config.toml
arch = "rcan"
model = "image deblurring model"
dataset = "stained colorectal tissue patches (NCT-CRC-HE-100K)"
train_examples = 90422
image_size = 32
crop_scale_min = 1
horizontal_flip = true
translate = 0.12
task = "deblurring"
loss = "l1"
norm = "groupnorm"
activation = "relu"
weight_standardization = false
channel_attention = "eca"
depths = [9]
kernel_size = 3
stem = "single"
widths = [96]
init = "trunc_normal_002"
residual_init = "none"
optimizer = "soap"
beta2 = 0.95
lr = 0.0018
beta1 = 0.9
shampoo_beta = 0.95
eps = 1e-08
precondition_frequency = 25
max_precond_dim = 1024
merge_dims = true
one_sided = false
adamw_lr_other_params = 0.0018
grad_clip = 3.0
steps = 17200
batch_size = 128
epochs = 24.3
lr_schedule = "cosine"
final_lr_fraction = 0.05
warmup_steps = 860
weight_decay = 0.1
adamw_weight_decay_other_params = 0.01
Rows from block 2, named by matrix and row number. Rows with one number belong to one channel. Each number is 128 + 24 x the weight over the matrix's rms, rounded and kept within 0 to 255. All counts start at 0. Numbers have three digits each.
# convs0: first 3x3 conv (model.blocks.2.convs.0.weight, 96x96x3x3), inputs 54-56, a 3x3 kernel for each
# convs1: second 3x3 conv (model.blocks.2.convs.1.weight, 96x96x3x3, transposed), outputs 54-56, a 3x3 kernel for each
convs0.0:130113156105107127132141106113098126112189164106138136146126125129115118145134136
convs0.1:155118109077130077123151126137136115125111122130102110114117131135106132131140135
convs0.2:136128115134092186131122118117111112135125090120111152140165118139088146113158119
convs0.3:131120086098171146125162136118132137132134123122114121148186114142103162120201151
convs0.4:142118147119101136171153164148135120135132133121123136128142139144123174100134183
convs0.5:043120080023126063078123119113136103132152138143121124146147127133128086098144122
convs0.6:138133132131193115150141112122130122128113143110141140128146147147118135117145114
convs0.7:115151130142119108109139134133118142126104131145142119141099145140107171116137117
convs0.8:127169151122142148131147129157162158131128133114115131119155139120085126136129150
convs0.9:132146135135161086129141133125130119139140140118132139118127117149096109147136133
convs0.10:125138126117171101109144103140135139138113117138153119116108123143111133110131111
convs0.11:138116146128146121109124140122138155132121131129129137118117112137080144101167117
convs0.12:163097168082122121111081169115100148086108124082144142110106146107129085123089106
convs0.13:145157120138119125084160117150153142113128131124123145149117131112118121074133149
convs0.14:135172172144102224101125167114129128131133110143149151116021103087173095152073125
convs0.15:143174137130106110149103132132161150137133129127133103107085147120162139142189175
convs0.16:130155116126151153112121134127133136142124131146133120130174133125136153114159161
convs0.17:130137085128129125151132152141112152148108143110137108129149126133168094115115137
convs0.18:120131095150107116152106067111123128142152130124125119118108146128153097133126181
convs0.19:131175117115143126116117131129137128121138126136137121121123122139132142142130125
convs0.20:104090141071130114092130124106149126113144133130144125124135124126171090145113145
convs0.21:101109114102097084109098108118129138145138133137123155130084133117140094092108142
convs0.22:152116146103100108138145085124156130102171137121132113115135096101134111143137128
convs0.23:104157130086136037118083069158146146138165152151140133125123159126121107103113065
convs0.24:138137255118167203104137152168153129145122120165134116086064154217233160204179142
convs0.25:129174149145144149131137147102102105135107117126146124145125150151154121130118121
convs0.26:113146099129159078111132098080090113114141131112088107135184092055099123167176124
convs0.27:131120131137135149140125113134152121152125116132125120130142110107112114140136123
convs0.28:144114123160095105165095127113137115119125136137128115124190108184092126111173149
convs0.29:129132117139132142131116102118129134132132105119123122127110153111146094133099118
convs0.30:137157162163085212127097118130134108126098097137146127115152109156093120079114128
convs0.31:131162133113118136126132131124099106132106112113092116145108115161122144135129105
convs0.32:135110125127116146130092119129122125122124135149120149123118125137172107132131119
convs0.33:121132127175102208093139169126112135121131145106116118116165103170109161130220167
convs0.34:135139123121108138092162104113129127128130137126114128126147109097193108110101125
convs0.35:137127129128127121105154118134149140138115112103120113130083152111133140109148115
convs0.36:135115107107156164132146112115131138129125129122136144109133133099111127127111120
convs0.37:099135100141129168105142154128119136123107140142137140133192144061086098118129073
convs0.38:156129155115154105116100068134142126159125146135163126105058104081153106126122106
convs0.39:099128119165122163120155095121123138120110137135151123137113164159122124100080089
convs0.40:152139095122137165147148129115132113120137135117121135113115120105133144105168137
convs0.41:145127167095255160163153151119098119135127132119156127137120143114096131106105081
convs0.42:125147127161163126123117118137096139131141132108148132116159140105109131138115127
convs0.43:101173172199140216109141143125090119123137126111133136129109163147128114112145110
convs0.44:162063101064178096124244119125131138125134129138136126137145141094155109121102148
convs0.45:131110117139156103135138124107106098101099134121106139129137123134127123127126123
convs0.46:079117097154119175088109147117111139116142131124139129126146118155098149129124135
convs0.47:135120128132112175128111112116149108127112135119122139117127120115129088091134142
convs0.48:134108120135152114138145101127137125109126126116108127120125129159125124148135113
convs0.49:126129123100130101109116117123131122120143129135134124126131103131151131135138128
convs0.50:124128096097172155146159113135125128143134116127101123133108130147136143104085080
convs0.51:125120132147140148141127147125111140135136126125133135137092164093144116123065113
convs0.52:117131138207095128128130130127140108115137138128123155111142120146120129161123122
convs0.53:124139128182150144142164161131119133137128142143132136096111115128154127122070119
convs0.54:080134108107116130103132113150109123137142134155139120146117140122085116110121100
convs0.55:174091127151127066162052111111142120093137129132120135134129111126120171146107054
convs0.56:140118147166138166127131113122124124131107133140147139123106086169102102111105092
convs0.57:096131134110128068122094131145117116134129105126128115119132112107131136146112122
convs0.58:118129124142091108112141156139131137135149117125125134136138151157122116138143157
convs0.59:108144142125102150139133115110136104144111116128134129108153102126148152156158136
convs0.60:116113124112145122133116126123133125129131090127106110135115123117135137084202108
convs0.61:146130122079163092137149107138119125138121123108108120102137126123155168159148081
convs0.62:105115102123072092183063112122147145118136152090093106097115096122240130166188136
convs0.63:123158163151218156115145100128135126124105132142116137097128138159003145014115064
convs0.64:113153131106137102112177101143112124076156123142134135127121130095119150113122096
convs0.65:143127120157072084144191135134131119131127115140104129163127134190156140158177099
convs0.66:137151112097129103128081103127131142112123119138112138165134113130109157149155130
convs0.67:104154148102125097116114107121135139127120121127140131116108145081153121119108115
convs0.68:152102140142135143111160145141136127112105112138141138124116111130068106133145121
convs0.69:109106137099125122126138107143131150146122120150133132104115106136140136123151089
convs0.70:114175118141108141103153119086099124118146125127131119104114142170122168135109135
convs0.71:141120124124107115135091132108134096122146112105131110109138125135140102115154139
convs0.72:137096148126123128126129150125145158110122145120108114133114124113131129124123119
convs0.73:152109121115118116133120113095127131098084124106125149102111145137092106080090110
convs0.74:123093121125134105100118096120127140138114138110142120109095128119065190134136111
convs0.75:142079030145114004116121058145168161139128163127138128155170145172188178121143105
convs0.76:135161102143156131095135115125130127110149118131144116135132081137115145121144150
convs0.77:158151176122119182130122166123125142114119110104131113169110138118132165121152145
convs0.78:105136130172156123148125141141112121133107107125132135167153160135104099160132109
convs0.79:153193128087103065129125121116131123120141118106113120171163119103148146194181106
convs0.80:126128141175139100151132129108143123131152129121136137137155106130159125145128105
convs0.81:099135119122123101100135152125130123145156129131127131124139104133148149150147140
convs0.82:121090145131166078130125123140121131115139125119118135125135132149148117132101124
convs0.83:132118137106152121133144121133132116110120116148149134149105125126119149136129143
convs0.84:153133126104147137184143101136128120132100134133118135123143150143121152124136124
convs0.85:126109134119098159133125117138114125116115155124128132125111140111147177133148122
convs0.86:107141106107069015091098000136126121124142136145177116117145171137132142117125123
convs0.87:139106122132133192158136145112130133139107138118135122128153135131135134150103125
convs0.88:130129128142089137107137121103109117095130118115140116123120116147163123132109118
convs0.89:142126119110147136154132148152124124137125132124144120143117106112132094114112104
convs0.90:074114123108101073119135105117120136133141132141106111137111126135097094132141160
convs0.91:117145153161141155147147142097130134126124114128139130135123137150162053197145147
convs0.92:168108118170081154155112153106113113123145101118124106168149166145096135169169148
convs0.93:124132117177122123119112117136131121143123111148126117151128129160152142144148155
convs0.94:145158220126110157126128148135133113126123111149114142119122156106111121118137139
convs0.95:139118123151177169094174193131122110142117130155121128110113179117073116122103155
convs1.0:112126117109104132121145133131133124162136132123110144094135119163079096121152108
convs1.1:121101115169149097103104134134176126143128132117075109153111100090089152101145119
convs1.2:149156164104095124117122092146179153178109142131140045139129110126129151171096119
convs1.3:114116131135138121145086122112137120139102118124104137139064162115164115133111110
convs1.4:112161124153115128119115125110139133095177115137106109117122134119087167127093113
convs1.5:105145129170143110124109117155121158183095144135156104135119132105186119149103133
convs1.6:110093110122117102123129137114133199124095155093167123157255144098154153159131178
convs1.7:143135136106104145086134118137075111113131192131085123172164110135115191098131141
convs1.8:159116123115108101114100118144132090139119142100091110118133159161148089140124147
convs1.9:126120138141135163071082151126117141094116131112126129130097125152093118128131159
convs1.10:131099086146162131084093142161104114128133145096132077132117095130133143115157090
convs1.11:091121130124124098135176121115155129127151095085130114112163115112137134149117094
convs1.12:173137091074098084134123207095165196150105153160149109137112135125175102129149122
convs1.13:121090156152101122149142139112133131144123117132101158117104150150145117119104099
convs1.14:152165127140161142109102122110071071158109144120116115109154124173105124120092155
convs1.15:155133133099123115124091127152093140138122095089071094094102131111118114132112146
convs1.16:104096114160187109139156108146151133153133147138138140127124113115109131147135155
convs1.17:122161146132133117143155131142171127140101147119145120124121149131114149130127128
convs1.18:132133140137099128138118119114143181087071139129124136127136181131143103121111149
convs1.19:145155111137151167113126132133115129104133122145127136132114108142134152124134123
convs1.20:153138083094153121161127167145128078138113112137113107107117128152154113118123104
convs1.21:155131141134185130119161116096153091162038139078126054144117125131183128120118109
convs1.22:132141177069067108140110082127085130098107125137117124143120117126117150118154112
convs1.23:121177134137101109149164119096196159134086111129157119121169133158100079142118163
convs1.24:123075139136128133143119088138112140142144137139115136174103133108102137142139106
convs1.25:119140153143099144121140107115106156164093198133169173130121136158092107146192115
convs1.26:115115126140157148118120144133168112147100106173179178139099161091210077142067134
convs1.27:178163136095171129097087102138114100142122153170083152098109111084147117107102102
convs1.28:134131127134138123135103142121160094127138123113106195123092136105238138133082112
convs1.29:153164151082101069150161159176159162112117141113108161159161126095107161169124148
convs1.30:149130112124110119132152131129161103140222120114119113107116143169173064116094132
convs1.31:113119160140098101145118144122110131156158102145132134134137130097107151114152093
convs1.32:165163123108116167164085106174144118174113158146121127115148115113109116153171098
convs1.33:123144136159117089102125149103160118120175120129160121101126152124152101178107127
convs1.34:120129142107104113164099136124138129112094104126111134091158119173075114116138127
convs1.35:152200113129135129126088138064159134101114143165186129122139092121106128144155154
convs1.36:123086111133101121136171125146106122145113135108152131138132134132135129122135159
convs1.37:114094128101164137126135116074101106119148147117130165145134122126144142132142132
convs1.38:139103115142142132119123147116052108081150170116151129134180113151103079109145158
convs1.39:118114144131150159087141123113158122132102101143148134119188119102190155156094114
convs1.40:133125137130094123098148129112108129128118127161125122149112109145109128125146137
convs1.41:123115100145151110115159134104140138102155066132142091146121112113160186129117107
convs1.42:117150117139119120134130106135141091067154059088147055120164114152122121120138124
convs1.43:105116131134107114138155129116127147139102093155143107141145136114149073138149104
convs1.44:135154138165089137100106119127068145213086111097106160110126145166125098116119135
convs1.45:108111109103117109118136125138096086139218098144110152090159120149108159152144055
convs1.46:136132133129122130101111132137120117073121123113114184147108116087149128123082107
convs1.47:139151131163102106110113137127162121164118100134086118111137103171142104120086158
convs1.48:143139133116154112066112066139100146133156114144117109147141132154137153139146107
convs1.49:128097140114156121128157098138110105109091146123112148114129093116144116143152107
convs1.50:126120147116111118136167116150186121156080135115126162127127121145109154147149137
convs1.51:167174147109126137118114142130139138146103111125175147120122156129115144136109142
convs1.52:113123108109123162167119100144141129100162135152089112106115149135161145137123146
convs1.53:121120147166144130101120122122121099103151095127137136121143087128079147146142109
convs1.54:147133115108117124121150147121133095132107088142138099130195167131141146117128110
convs1.55:125147129122147138131118127118180109133103171147137121118167096117090207140135117
convs1.56:141135111093107125154117107147137158086154147126108097123102137107181139128096130
convs1.57:146124128123123116133114104122117152086143118122090139103119144108145087129120123
convs1.58:140114126081136132121083127120109113143120093145119085146111172135139156127097156
convs1.59:140136100120178117128099126116120113155110125116162115148136118129219090153138152
convs1.60:133139126151125183131118130161166140189122192169116151123149137171196206141169086
convs1.61:143139149113138122131144152168143149147165074111157146141133128110075084107150132
convs1.62:130084127172147114109169166154177125084151102118113131117122100146123090130136182
convs1.63:137143158117077122148148125150214143127093098123110110129134124094102190134139126
convs1.64:132141117157106168157123136119035121190091107132137130162147139106122121128166103
convs1.65:112136124117099119124130117127200162111130166143150129154114143102143076112133123
convs1.66:115127138136148126157118136105104114047164071125096103119125189138097109137130148
convs1.67:143152135111083183133113097138092184176132134124185156128112150105075145146160126
convs1.68:140133128105133098150155137146131152148182113149153146124147113134153114153115124
convs1.69:120094104115122135144165130162129114129118127147148134121152126141073187161123170
convs1.70:136107115138109142127092140141147120197116126155185165141115120149091135096123128
convs1.71:123142145152106137121146121143087176166176211124155121128066139109176164124087132
convs1.72:117144102161156130104157137149165111142118150140131153129147116125132164132132152
convs1.73:140127120112115158151138118093142143079187128107163155110128158134136151105113115
convs1.74:120143132098137149164140134132134121115111078116112123123058119098178104125139128
convs1.75:122089139132129123128155126126089155123047121126166127141096146110206082128090132
convs1.76:149156145114140100110123097111141115133038164106151113112117123088139154150127096
convs1.77:140153139141087184086149135107140136175142146111128126169128138114102168145145118
convs1.78:124111107134141129146163134139114132118167113171135110133157128166062112120117110
convs1.79:107089139160113120141160120119164167183118186141132085129131132094119114106116112
convs1.80:159117126124112146132141104114102110138075143152117160129122117078160117153155114
convs1.81:122126133139155087115150169102125119055109153120139130103159118123137118141118157
convs1.82:141120123146142111134137123106084062118185096046119133151146134081140124122146120
convs1.83:145121124157068161123139137104125119123102187116096150142106139155191074127087139
convs1.84:123133127118102131124130112108138114184120135127138123159120118117143120117124133
convs1.85:141154127107120134157121137132140133159122153132168141145141122129152106136130170
convs1.86:148118142148172117124131136166077107125117147137089146121108131138102133108132124
convs1.87:183100137149135114124108146160151133117157127150141172094112117183165101118117140
convs1.88:108152120110128148124142112126167155140156129159117136128147143131123138134127122
convs1.89:125128092136145133130128139109147108190091153148122093133096146148098115149138124
convs1.90:118147145135107132130100112144123074123121092129098124112127125171107095117095139
convs1.91:118108134196124133186142146194088152254115133175076095114132105145096183129141123
convs1.92:133118123167143095140142127197103126136114154127132189118092147125091193137140081
convs1.93:141124134117111104146161136142140118180082118142148118160131173124134105132159160
convs1.94:130137154078124167197112159159184153128143152130141110129129125090138131160134136
convs1.95:145125105149104100154171133144112093160141126109109128143174114103092159098150144