config = dict(
    dataset='stained colorectal tissue patches (NCT-CRC-HE-100K)',
    train_examples=90422,
    crop_scale_min=1,
    translate=0.12,
    activation='relu',
    channel_attention='eca',
    kernel_size=3,
    stem='single',
    residual_init='none',
    precondition_frequency=25,
    max_precond_dim=1024,
    merge_dims=True,
    one_sided=False,
    steps=17200,
    warmup_steps=860,
)
Rows from block 5, named by matrix and row number. Rows with one number belong to one channel. Each number is 50 + 12 x the weight over its row's rms, rounded and kept within 0 to 99. All counts start at 0. After the name is the row's rms in percent of the matrix's.
# convs0: first 3x3 conv (model.blocks.5.convs.0.weight, 96x96x3x3), inputs 32-39, a 3x3 kernel for each
# convs1: second 3x3 conv (model.blocks.5.convs.1.weight, 96x96x3x3, transposed), outputs 32-39, a 3x3 kernel for each
convs0.17 095:44 38 38 45 55 60 64 57 44 54 51 64 64 53 40 36 58 64 49 47 51 59 52 50 49 49 55 59 44 48 34 51 47 61 36 29 50 59 66 48 47 40 36 55 85 54 57 56 51 35 43 49 29 63 51 56 70 47 54 57 52 54 05 67 47 62 60 45 32 36 68 34
convs1.17 110:45 41 55 54 41 38 44 39 44 79 18 31 33 39 58 26 53 54 47 43 41 43 48 63 56 45 44 70 53 56 36 57 64 42 39 45 26 34 45 61 54 52 38 30 53 59 41 58 53 54 53 55 56 58 64 26 36 37 50 62 33 52 39 58 43 53 83 40 47 48 52 29
convs0.18 100:61 60 34 64 44 42 52 46 32 36 66 48 55 53 34 52 59 38 54 44 44 42 55 58 46 55 48 53 58 49 58 52 22 48 50 13 47 46 51 19 42 60 36 48 79 32 33 34 54 53 43 34 50 29 52 37 48 57 50 42 39 66 21 70 64 56 50 64 66 59 65 61
convs1.18 097:53 60 53 30 63 66 60 45 41 58 55 26 53 34 48 39 47 49 54 52 54 59 47 60 58 60 51 51 64 69 75 42 74 42 60 63 33 31 67 46 49 92 56 38 63 53 40 26 66 38 36 42 66 52 84 62 31 64 40 44 38 57 62 60 57 67 44 33 82 44 53 57
convs0.19 113:48 62 40 33 59 52 60 50 47 55 41 74 44 33 61 61 45 59 50 50 52 50 44 47 50 51 47 47 45 49 21 33 39 52 47 56 58 51 49 83 45 56 63 38 45 44 59 76 31 46 72 39 58 67 45 53 60 63 45 37 57 51 48 41 54 59 50 54 80 44 52 54
convs1.19 087:42 55 42 72 67 35 43 52 51 51 52 25 69 47 55 34 64 52 47 51 29 51 41 57 58 48 59 32 28 30 76 50 48 24 55 49 46 44 54 24 58 32 55 43 47 80 34 67 47 72 59 68 51 55 49 53 28 72 57 38 44 46 41 45 46 69 27 44 57 58 31 47
convs0.20 096:48 25 50 38 49 54 46 50 45 52 53 54 56 53 52 39 55 42 47 49 48 35 54 41 48 50 44 45 50 45 44 57 32 53 44 55 54 55 47 69 48 35 33 49 52 58 49 45 61 52 57 40 53 34 50 50 45 64 55 57 60 50 50 56 46 29 57 54 49 54 60 48
convs1.20 091:63 68 67 39 42 44 57 53 67 47 47 51 60 51 32 47 44 64 52 61 52 54 43 59 37 40 35 50 49 62 94 54 39 30 47 67 37 46 95 51 42 38 49 55 42 77 61 76 52 52 50 61 52 44 56 30 36 54 44 33 45 39 52 43 36 37 14 35 39 70 53 39
convs0.21 116:58 59 47 52 52 53 60 49 51 64 56 43 35 33 50 66 55 37 51 51 51 48 49 50 52 47 51 67 47 48 61 65 31 48 32 44 47 56 47 17 43 51 55 46 52 58 46 48 58 45 32 65 60 47 48 50 52 48 61 38 55 53 38 57 46 49 40 50 49 47 59 59
convs1.21 107:76 38 69 57 46 70 66 49 41 37 60 43 25 53 65 39 52 42 61 63 52 51 68 61 61 52 42 59 77 64 22 61 65 57 52 39 70 30 28 81 65 75 30 35 47 28 51 37 39 72 49 44 37 46 37 45 49 36 49 43 65 49 57 58 54 59 61 55 42 35 49 44
convs0.22 109:39 36 36 44 50 41 51 62 48 57 56 53 47 61 69 44 47 71 54 43 42 47 45 45 56 49 50 41 47 56 41 43 67 46 24 55 56 63 45 35 59 63 56 54 65 76 49 35 59 54 53 47 43 56 29 41 35 54 59 47 41 44 39 38 26 40 47 36 46 52 51 53
convs1.22 115:48 44 53 51 74 57 77 65 49 67 64 31 44 40 81 31 36 64 60 64 49 50 56 57 48 32 48 39 49 35 59 41 37 55 57 38 63 46 65 77 81 48 69 61 34 57 56 56 60 66 63 26 34 43 66 57 51 54 59 47 48 57 42 68 67 43 56 50 40 53 63 25
convs0.23 085:65 39 55 49 67 51 44 44 56 58 54 47 45 32 59 40 45 51 47 42 60 43 57 40 55 47 51 58 63 37 47 51 75 48 43 52 47 42 57 46 43 35 49 48 41 48 56 56 56 38 38 44 48 48 42 39 44 61 73 67 61 56 59 49 54 39 56 45 46 44 35 44
convs1.23 086:45 54 55 48 51 58 50 69 38 42 57 52 67 74 53 55 39 56 33 47 35 54 46 41 53 39 51 57 45 57 56 46 55 69 50 52 51 42 65 73 63 53 69 72 51 35 61 56 53 71 41 44 46 32 40 27 56 36 25 42 62 60 61 52 52 35 56 66 50 54 45 42
convs0.24 095:47 62 47 58 63 51 45 54 47 45 40 65 48 44 59 35 45 52 61 70 64 70 74 64 50 61 57 52 62 30 30 63 39 43 52 30 39 49 53 43 61 39 47 46 49 51 58 65 39 54 63 44 47 44 48 51 49 37 47 43 41 43 70 65 52 44 54 52 53 46 48 43
convs1.24 093:44 50 53 36 56 69 49 38 54 71 60 42 45 59 62 48 52 46 55 56 53 25 34 39 41 44 46 83 49 33 75 46 24 46 55 25 52 60 46 55 35 56 29 67 45 64 56 61 23 57 67 22 55 47 47 46 61 54 41 53 59 47 50 35 56 61 44 61 54 60 66 60
convs0.25 093:57 42 42 28 55 56 44 63 44 64 46 50 51 55 48 39 59 48 48 42 51 52 61 44 48 49 48 38 66 42 51 49 40 59 60 56 60 65 48 64 42 52 58 66 52 55 79 44 36 68 45 44 27 67 72 66 51 50 70 54 36 59 50 66 46 53 63 54 63 56 53 47
convs1.25 109:68 55 34 57 62 44 60 65 44 40 39 36 61 47 56 46 44 43 49 29 54 58 64 60 42 55 46 27 30 26 31 77 57 45 38 44 50 50 63 52 54 31 54 42 34 19 44 71 53 59 49 63 60 43 55 44 77 52 27 74 35 53 56 51 68 41 37 40 47 49 44 40
convs0.26 103:44 61 40 68 35 46 49 50 41 66 26 55 46 48 71 63 31 68 49 49 49 56 57 46 47 52 49 66 37 52 50 45 52 69 38 40 49 40 49 28 45 51 43 36 51 46 64 47 56 54 44 56 54 49 57 37 53 65 42 58 67 46 55 53 50 58 40 32 47 31 56 46
convs1.26 100:59 55 49 53 59 48 74 53 62 37 51 35 31 54 55 55 56 53 40 38 50 53 49 55 47 47 53 64 49 23 32 65 37 53 52 32 37 39 56 45 58 36 55 63 55 48 56 58 00 51 45 24 66 63 41 63 64 39 58 67 48 72 34 58 49 59 91 64 45 65 46 49
convs0.27 120:55 52 54 50 62 46 55 41 50 53 61 53 22 88 55 47 38 44 48 53 48 52 51 51 50 51 49 55 47 48 59 66 38 47 41 40 45 45 49 56 44 35 53 41 52 54 55 50 52 47 42 52 49 55 53 71 51 50 54 47 43 52 44 53 45 54 48 52 59 48 50 52
convs1.27 095:50 51 36 53 49 47 58 39 48 56 51 55 61 49 61 50 49 50 41 51 32 48 57 54 55 53 40 41 36 55 46 54 52 61 60 53 56 44 53 62 59 58 55 66 61 54 64 60 59 54 38 50 43 32 55 47 57 44 59 33 47 27 38 65 65 45 60 57 46 45 45 41
convs0.28 091:45 65 42 58 67 41 33 47 47 50 47 52 66 45 51 52 35 52 50 56 49 52 49 51 57 58 51 60 40 44 45 51 45 26 44 73 61 47 57 68 33 58 85 42 40 47 45 50 50 44 44 47 60 48 49 42 54 38 31 44 57 54 54 52 44 56 40 45 53 74 70 53
convs1.28 095:50 36 59 59 41 39 60 42 57 46 52 51 70 22 39 50 36 74 55 47 41 40 42 33 52 44 49 42 34 47 39 24 39 42 33 46 56 67 14 39 76 41 37 61 45 46 44 40 21 47 56 44 46 34 46 41 57 65 52 49 58 41 58 62 57 41 56 62 55 53 58 37
convs0.29 108:56 54 60 47 54 52 62 46 56 66 53 50 56 58 36 68 55 63 60 68 60 62 69 66 52 62 56 57 37 50 43 39 28 69 53 69 49 37 60 25 57 53 41 35 61 24 53 48 64 62 19 51 43 54 58 52 54 54 56 67 50 52 49 62 46 65 43 37 40 38 56 57
convs1.29 100:48 60 35 26 39 57 45 39 42 42 53 43 67 46 36 44 55 53 47 49 51 37 39 53 40 28 38 37 36 50 65 45 63 48 42 61 50 56 29 58 19 80 60 64 62 63 44 41 58 50 22 48 56 54 45 53 51 38 39 52 49 62 43 53 50 44 59 43 35 28 67 46
convs0.30 090:33 46 58 31 44 50 45 43 39 33 50 43 41 32 69 42 61 48 47 46 48 60 55 57 45 54 43 50 70 41 62 44 66 49 62 52 55 54 46 51 53 35 58 50 53 59 47 44 60 48 52 57 49 49 58 45 47 52 40 47 32 48 48 58 52 57 72 45 44 59 51 52
convs1.30 084:64 50 32 55 44 35 55 50 43 51 44 55 30 96 62 58 42 59 38 39 44 39 63 38 45 25 25 52 46 59 36 50 40 78 36 63 57 55 48 72 54 62 55 59 46 37 40 27 46 54 13 38 83 23 29 41 59 50 77 69 28 64 28 54 44 35 79 50 34 36 60 41
convs0.31 098:52 39 44 59 49 55 48 62 40 51 46 51 45 64 34 36 32 42 50 50 56 48 58 44 57 46 53 46 48 51 62 46 42 45 60 50 50 48 48 40 53 37 46 59 28 47 59 59 37 37 42 62 64 47 41 34 36 60 26 39 44 30 24 47 55 47 35 57 44 40 36 36
convs1.31 102:73 39 48 51 43 44 58 42 34 31 50 57 67 31 55 59 58 51 49 67 58 52 30 51 44 52 50 41 29 59 44 20 72 61 87 47 42 53 44 48 62 65 55 45 54 31 35 36 55 47 56 51 43 47 56 40 48 57 51 61 49 52 44 75 48 52 60 48 34 44 44 45
convs0.32 099:56 45 51 56 44 52 60 35 51 43 60 48 60 61 54 66 47 57 52 50 46 53 55 53 49 50 51 39 56 41 71 10 59 32 63 66 50 73 55 37 58 45 67 88 49 27 64 46 37 62 66 63 53 66 50 47 51 57 50 49 44 46 50 40 44 55 36 42 48 64 44 39
convs1.32 102:58 55 40 41 56 41 28 47 46 34 51 22 40 35 46 49 24 54 55 48 51 38 48 54 43 56 58 35 26 59 44 76 47 32 31 76 66 00 31 54 54 66 36 40 54 22 58 47 52 22 67 65 34 70 28 26 53 35 52 45 47 39 57 51 49 46 61 68 57 52 53 56
convs0.33 095:35 38 55 49 36 58 43 65 55 58 67 48 47 56 52 39 26 59 52 53 54 54 40 58 48 51 50 46 42 40 61 27 51 80 48 48 56 49 47 61 56 55 45 40 27 45 39 48 35 42 57 49 38 41 59 45 44 49 59 50 61 46 56 35 69 29 53 43 50 40 42 41
convs1.33 093:42 47 53 49 50 21 53 37 63 46 57 44 38 62 35 23 44 51 36 59 25 47 44 43 57 59 39 63 63 38 43 63 56 77 53 54 58 55 16 51 34 32 60 36 39 64 55 33 36 65 62 59 47 51 50 25 35 47 24 49 55 50 47 72 63 59 59 52 45 60 35 55
convs0.34 086:51 53 44 41 49 50 55 66 59 57 52 62 59 47 56 60 59 61 43 62 47 56 57 51 49 54 50 64 52 64 58 33 46 32 52 62 54 46 56 69 55 52 29 70 45 62 43 66 55 49 56 57 49 41 36 45 55 51 54 63 56 42 57 46 62 44 68 35 55 45 70 54
convs1.34 088:50 60 68 45 39 49 55 30 50 55 46 41 19 31 33 37 59 34 52 44 43 50 50 30 65 61 51 43 60 75 44 54 44 41 68 40 63 58 55 60 49 30 41 60 50 46 46 64 43 80 57 42 45 47 46 37 45 45 21 47 57 57 51 47 21 53 53 57 46 66 36 49
convs0.35 099:40 52 61 59 41 63 56 53 50 49 55 52 37 57 49 46 63 55 54 40 49 45 42 53 55 47 48 40 54 44 62 67 60 58 46 54 47 50 58 54 60 60 61 51 43 58 51 60 49 32 56 53 59 64 50 41 48 57 46 59 35 30 57 52 65 35 50 42 40 68 48 51
convs1.35 082:50 62 50 74 39 53 52 40 47 41 59 58 68 63 57 61 67 47 62 41 45 58 47 49 50 72 53 59 67 54 56 53 62 52 53 62 43 51 52 40 32 52 61 41 61 38 39 60 59 74 54 58 46 50 50 63 38 53 34 47 54 51 54 38 29 59 53 64 68 82 57 49
convs0.36 122:47 62 46 45 44 60 49 47 55 59 57 49 51 57 53 62 62 47 47 51 45 48 51 46 50 47 49 35 52 59 57 81 61 35 61 36 53 53 61 35 55 48 32 28 60 55 53 69 36 42 47 35 41 49 41 50 54 51 49 53 50 51 54 51 45 46 41 48 57 51 42 56
convs1.36 111:43 58 47 42 44 44 66 57 55 67 47 37 27 40 46 33 37 36 52 46 57 63 46 44 51 51 54 45 60 66 36 40 62 33 48 35 24 56 69 68 32 53 20 49 24 44 62 68 51 51 56 51 34 47 41 69 46 50 47 51 47 52 46 42 50 52 46 62 34 75 51 64
convs0.37 076:63 65 55 58 44 35 60 54 48 59 58 51 52 57 62 64 48 45 60 64 64 46 44 47 71 43 71 69 43 56 45 71 34 48 61 52 38 40 50 35 40 45 53 43 46 51 53 43 53 54 59 45 60 58 55 44 51 44 73 40 55 49 34 56 47 36 52 45 43 65 54 43
convs1.37 098:56 49 64 46 53 51 40 50 38 19 29 22 34 31 41 40 39 22 47 63 48 63 82 69 42 61 42 26 44 47 46 39 41 32 45 42 34 35 36 33 53 61 40 41 41 39 60 40 70 46 71 42 31 53 54 51 37 65 61 55 54 61 60 47 41 15 49 32 51 46 13 37
convs0.38 100:57 63 50 42 48 47 52 35 37 56 54 57 55 39 53 67 60 52 47 49 47 54 49 52 47 48 48 56 81 53 39 30 49 47 47 48 30 67 44 41 44 54 59 44 65 53 32 52 45 61 53 62 71 57 56 39 48 48 45 42 43 64 51 42 55 41 57 54 58 59 52 38
convs1.38 109:78 46 53 59 54 50 46 31 42 43 42 29 33 43 47 46 58 27 39 28 53 41 51 40 54 45 44 43 50 47 53 47 48 61 48 58 44 60 35 53 49 42 64 34 74 35 33 35 69 39 49 25 81 51 39 22 49 61 58 58 60 56 51 44 49 35 59 50 58 56 38 63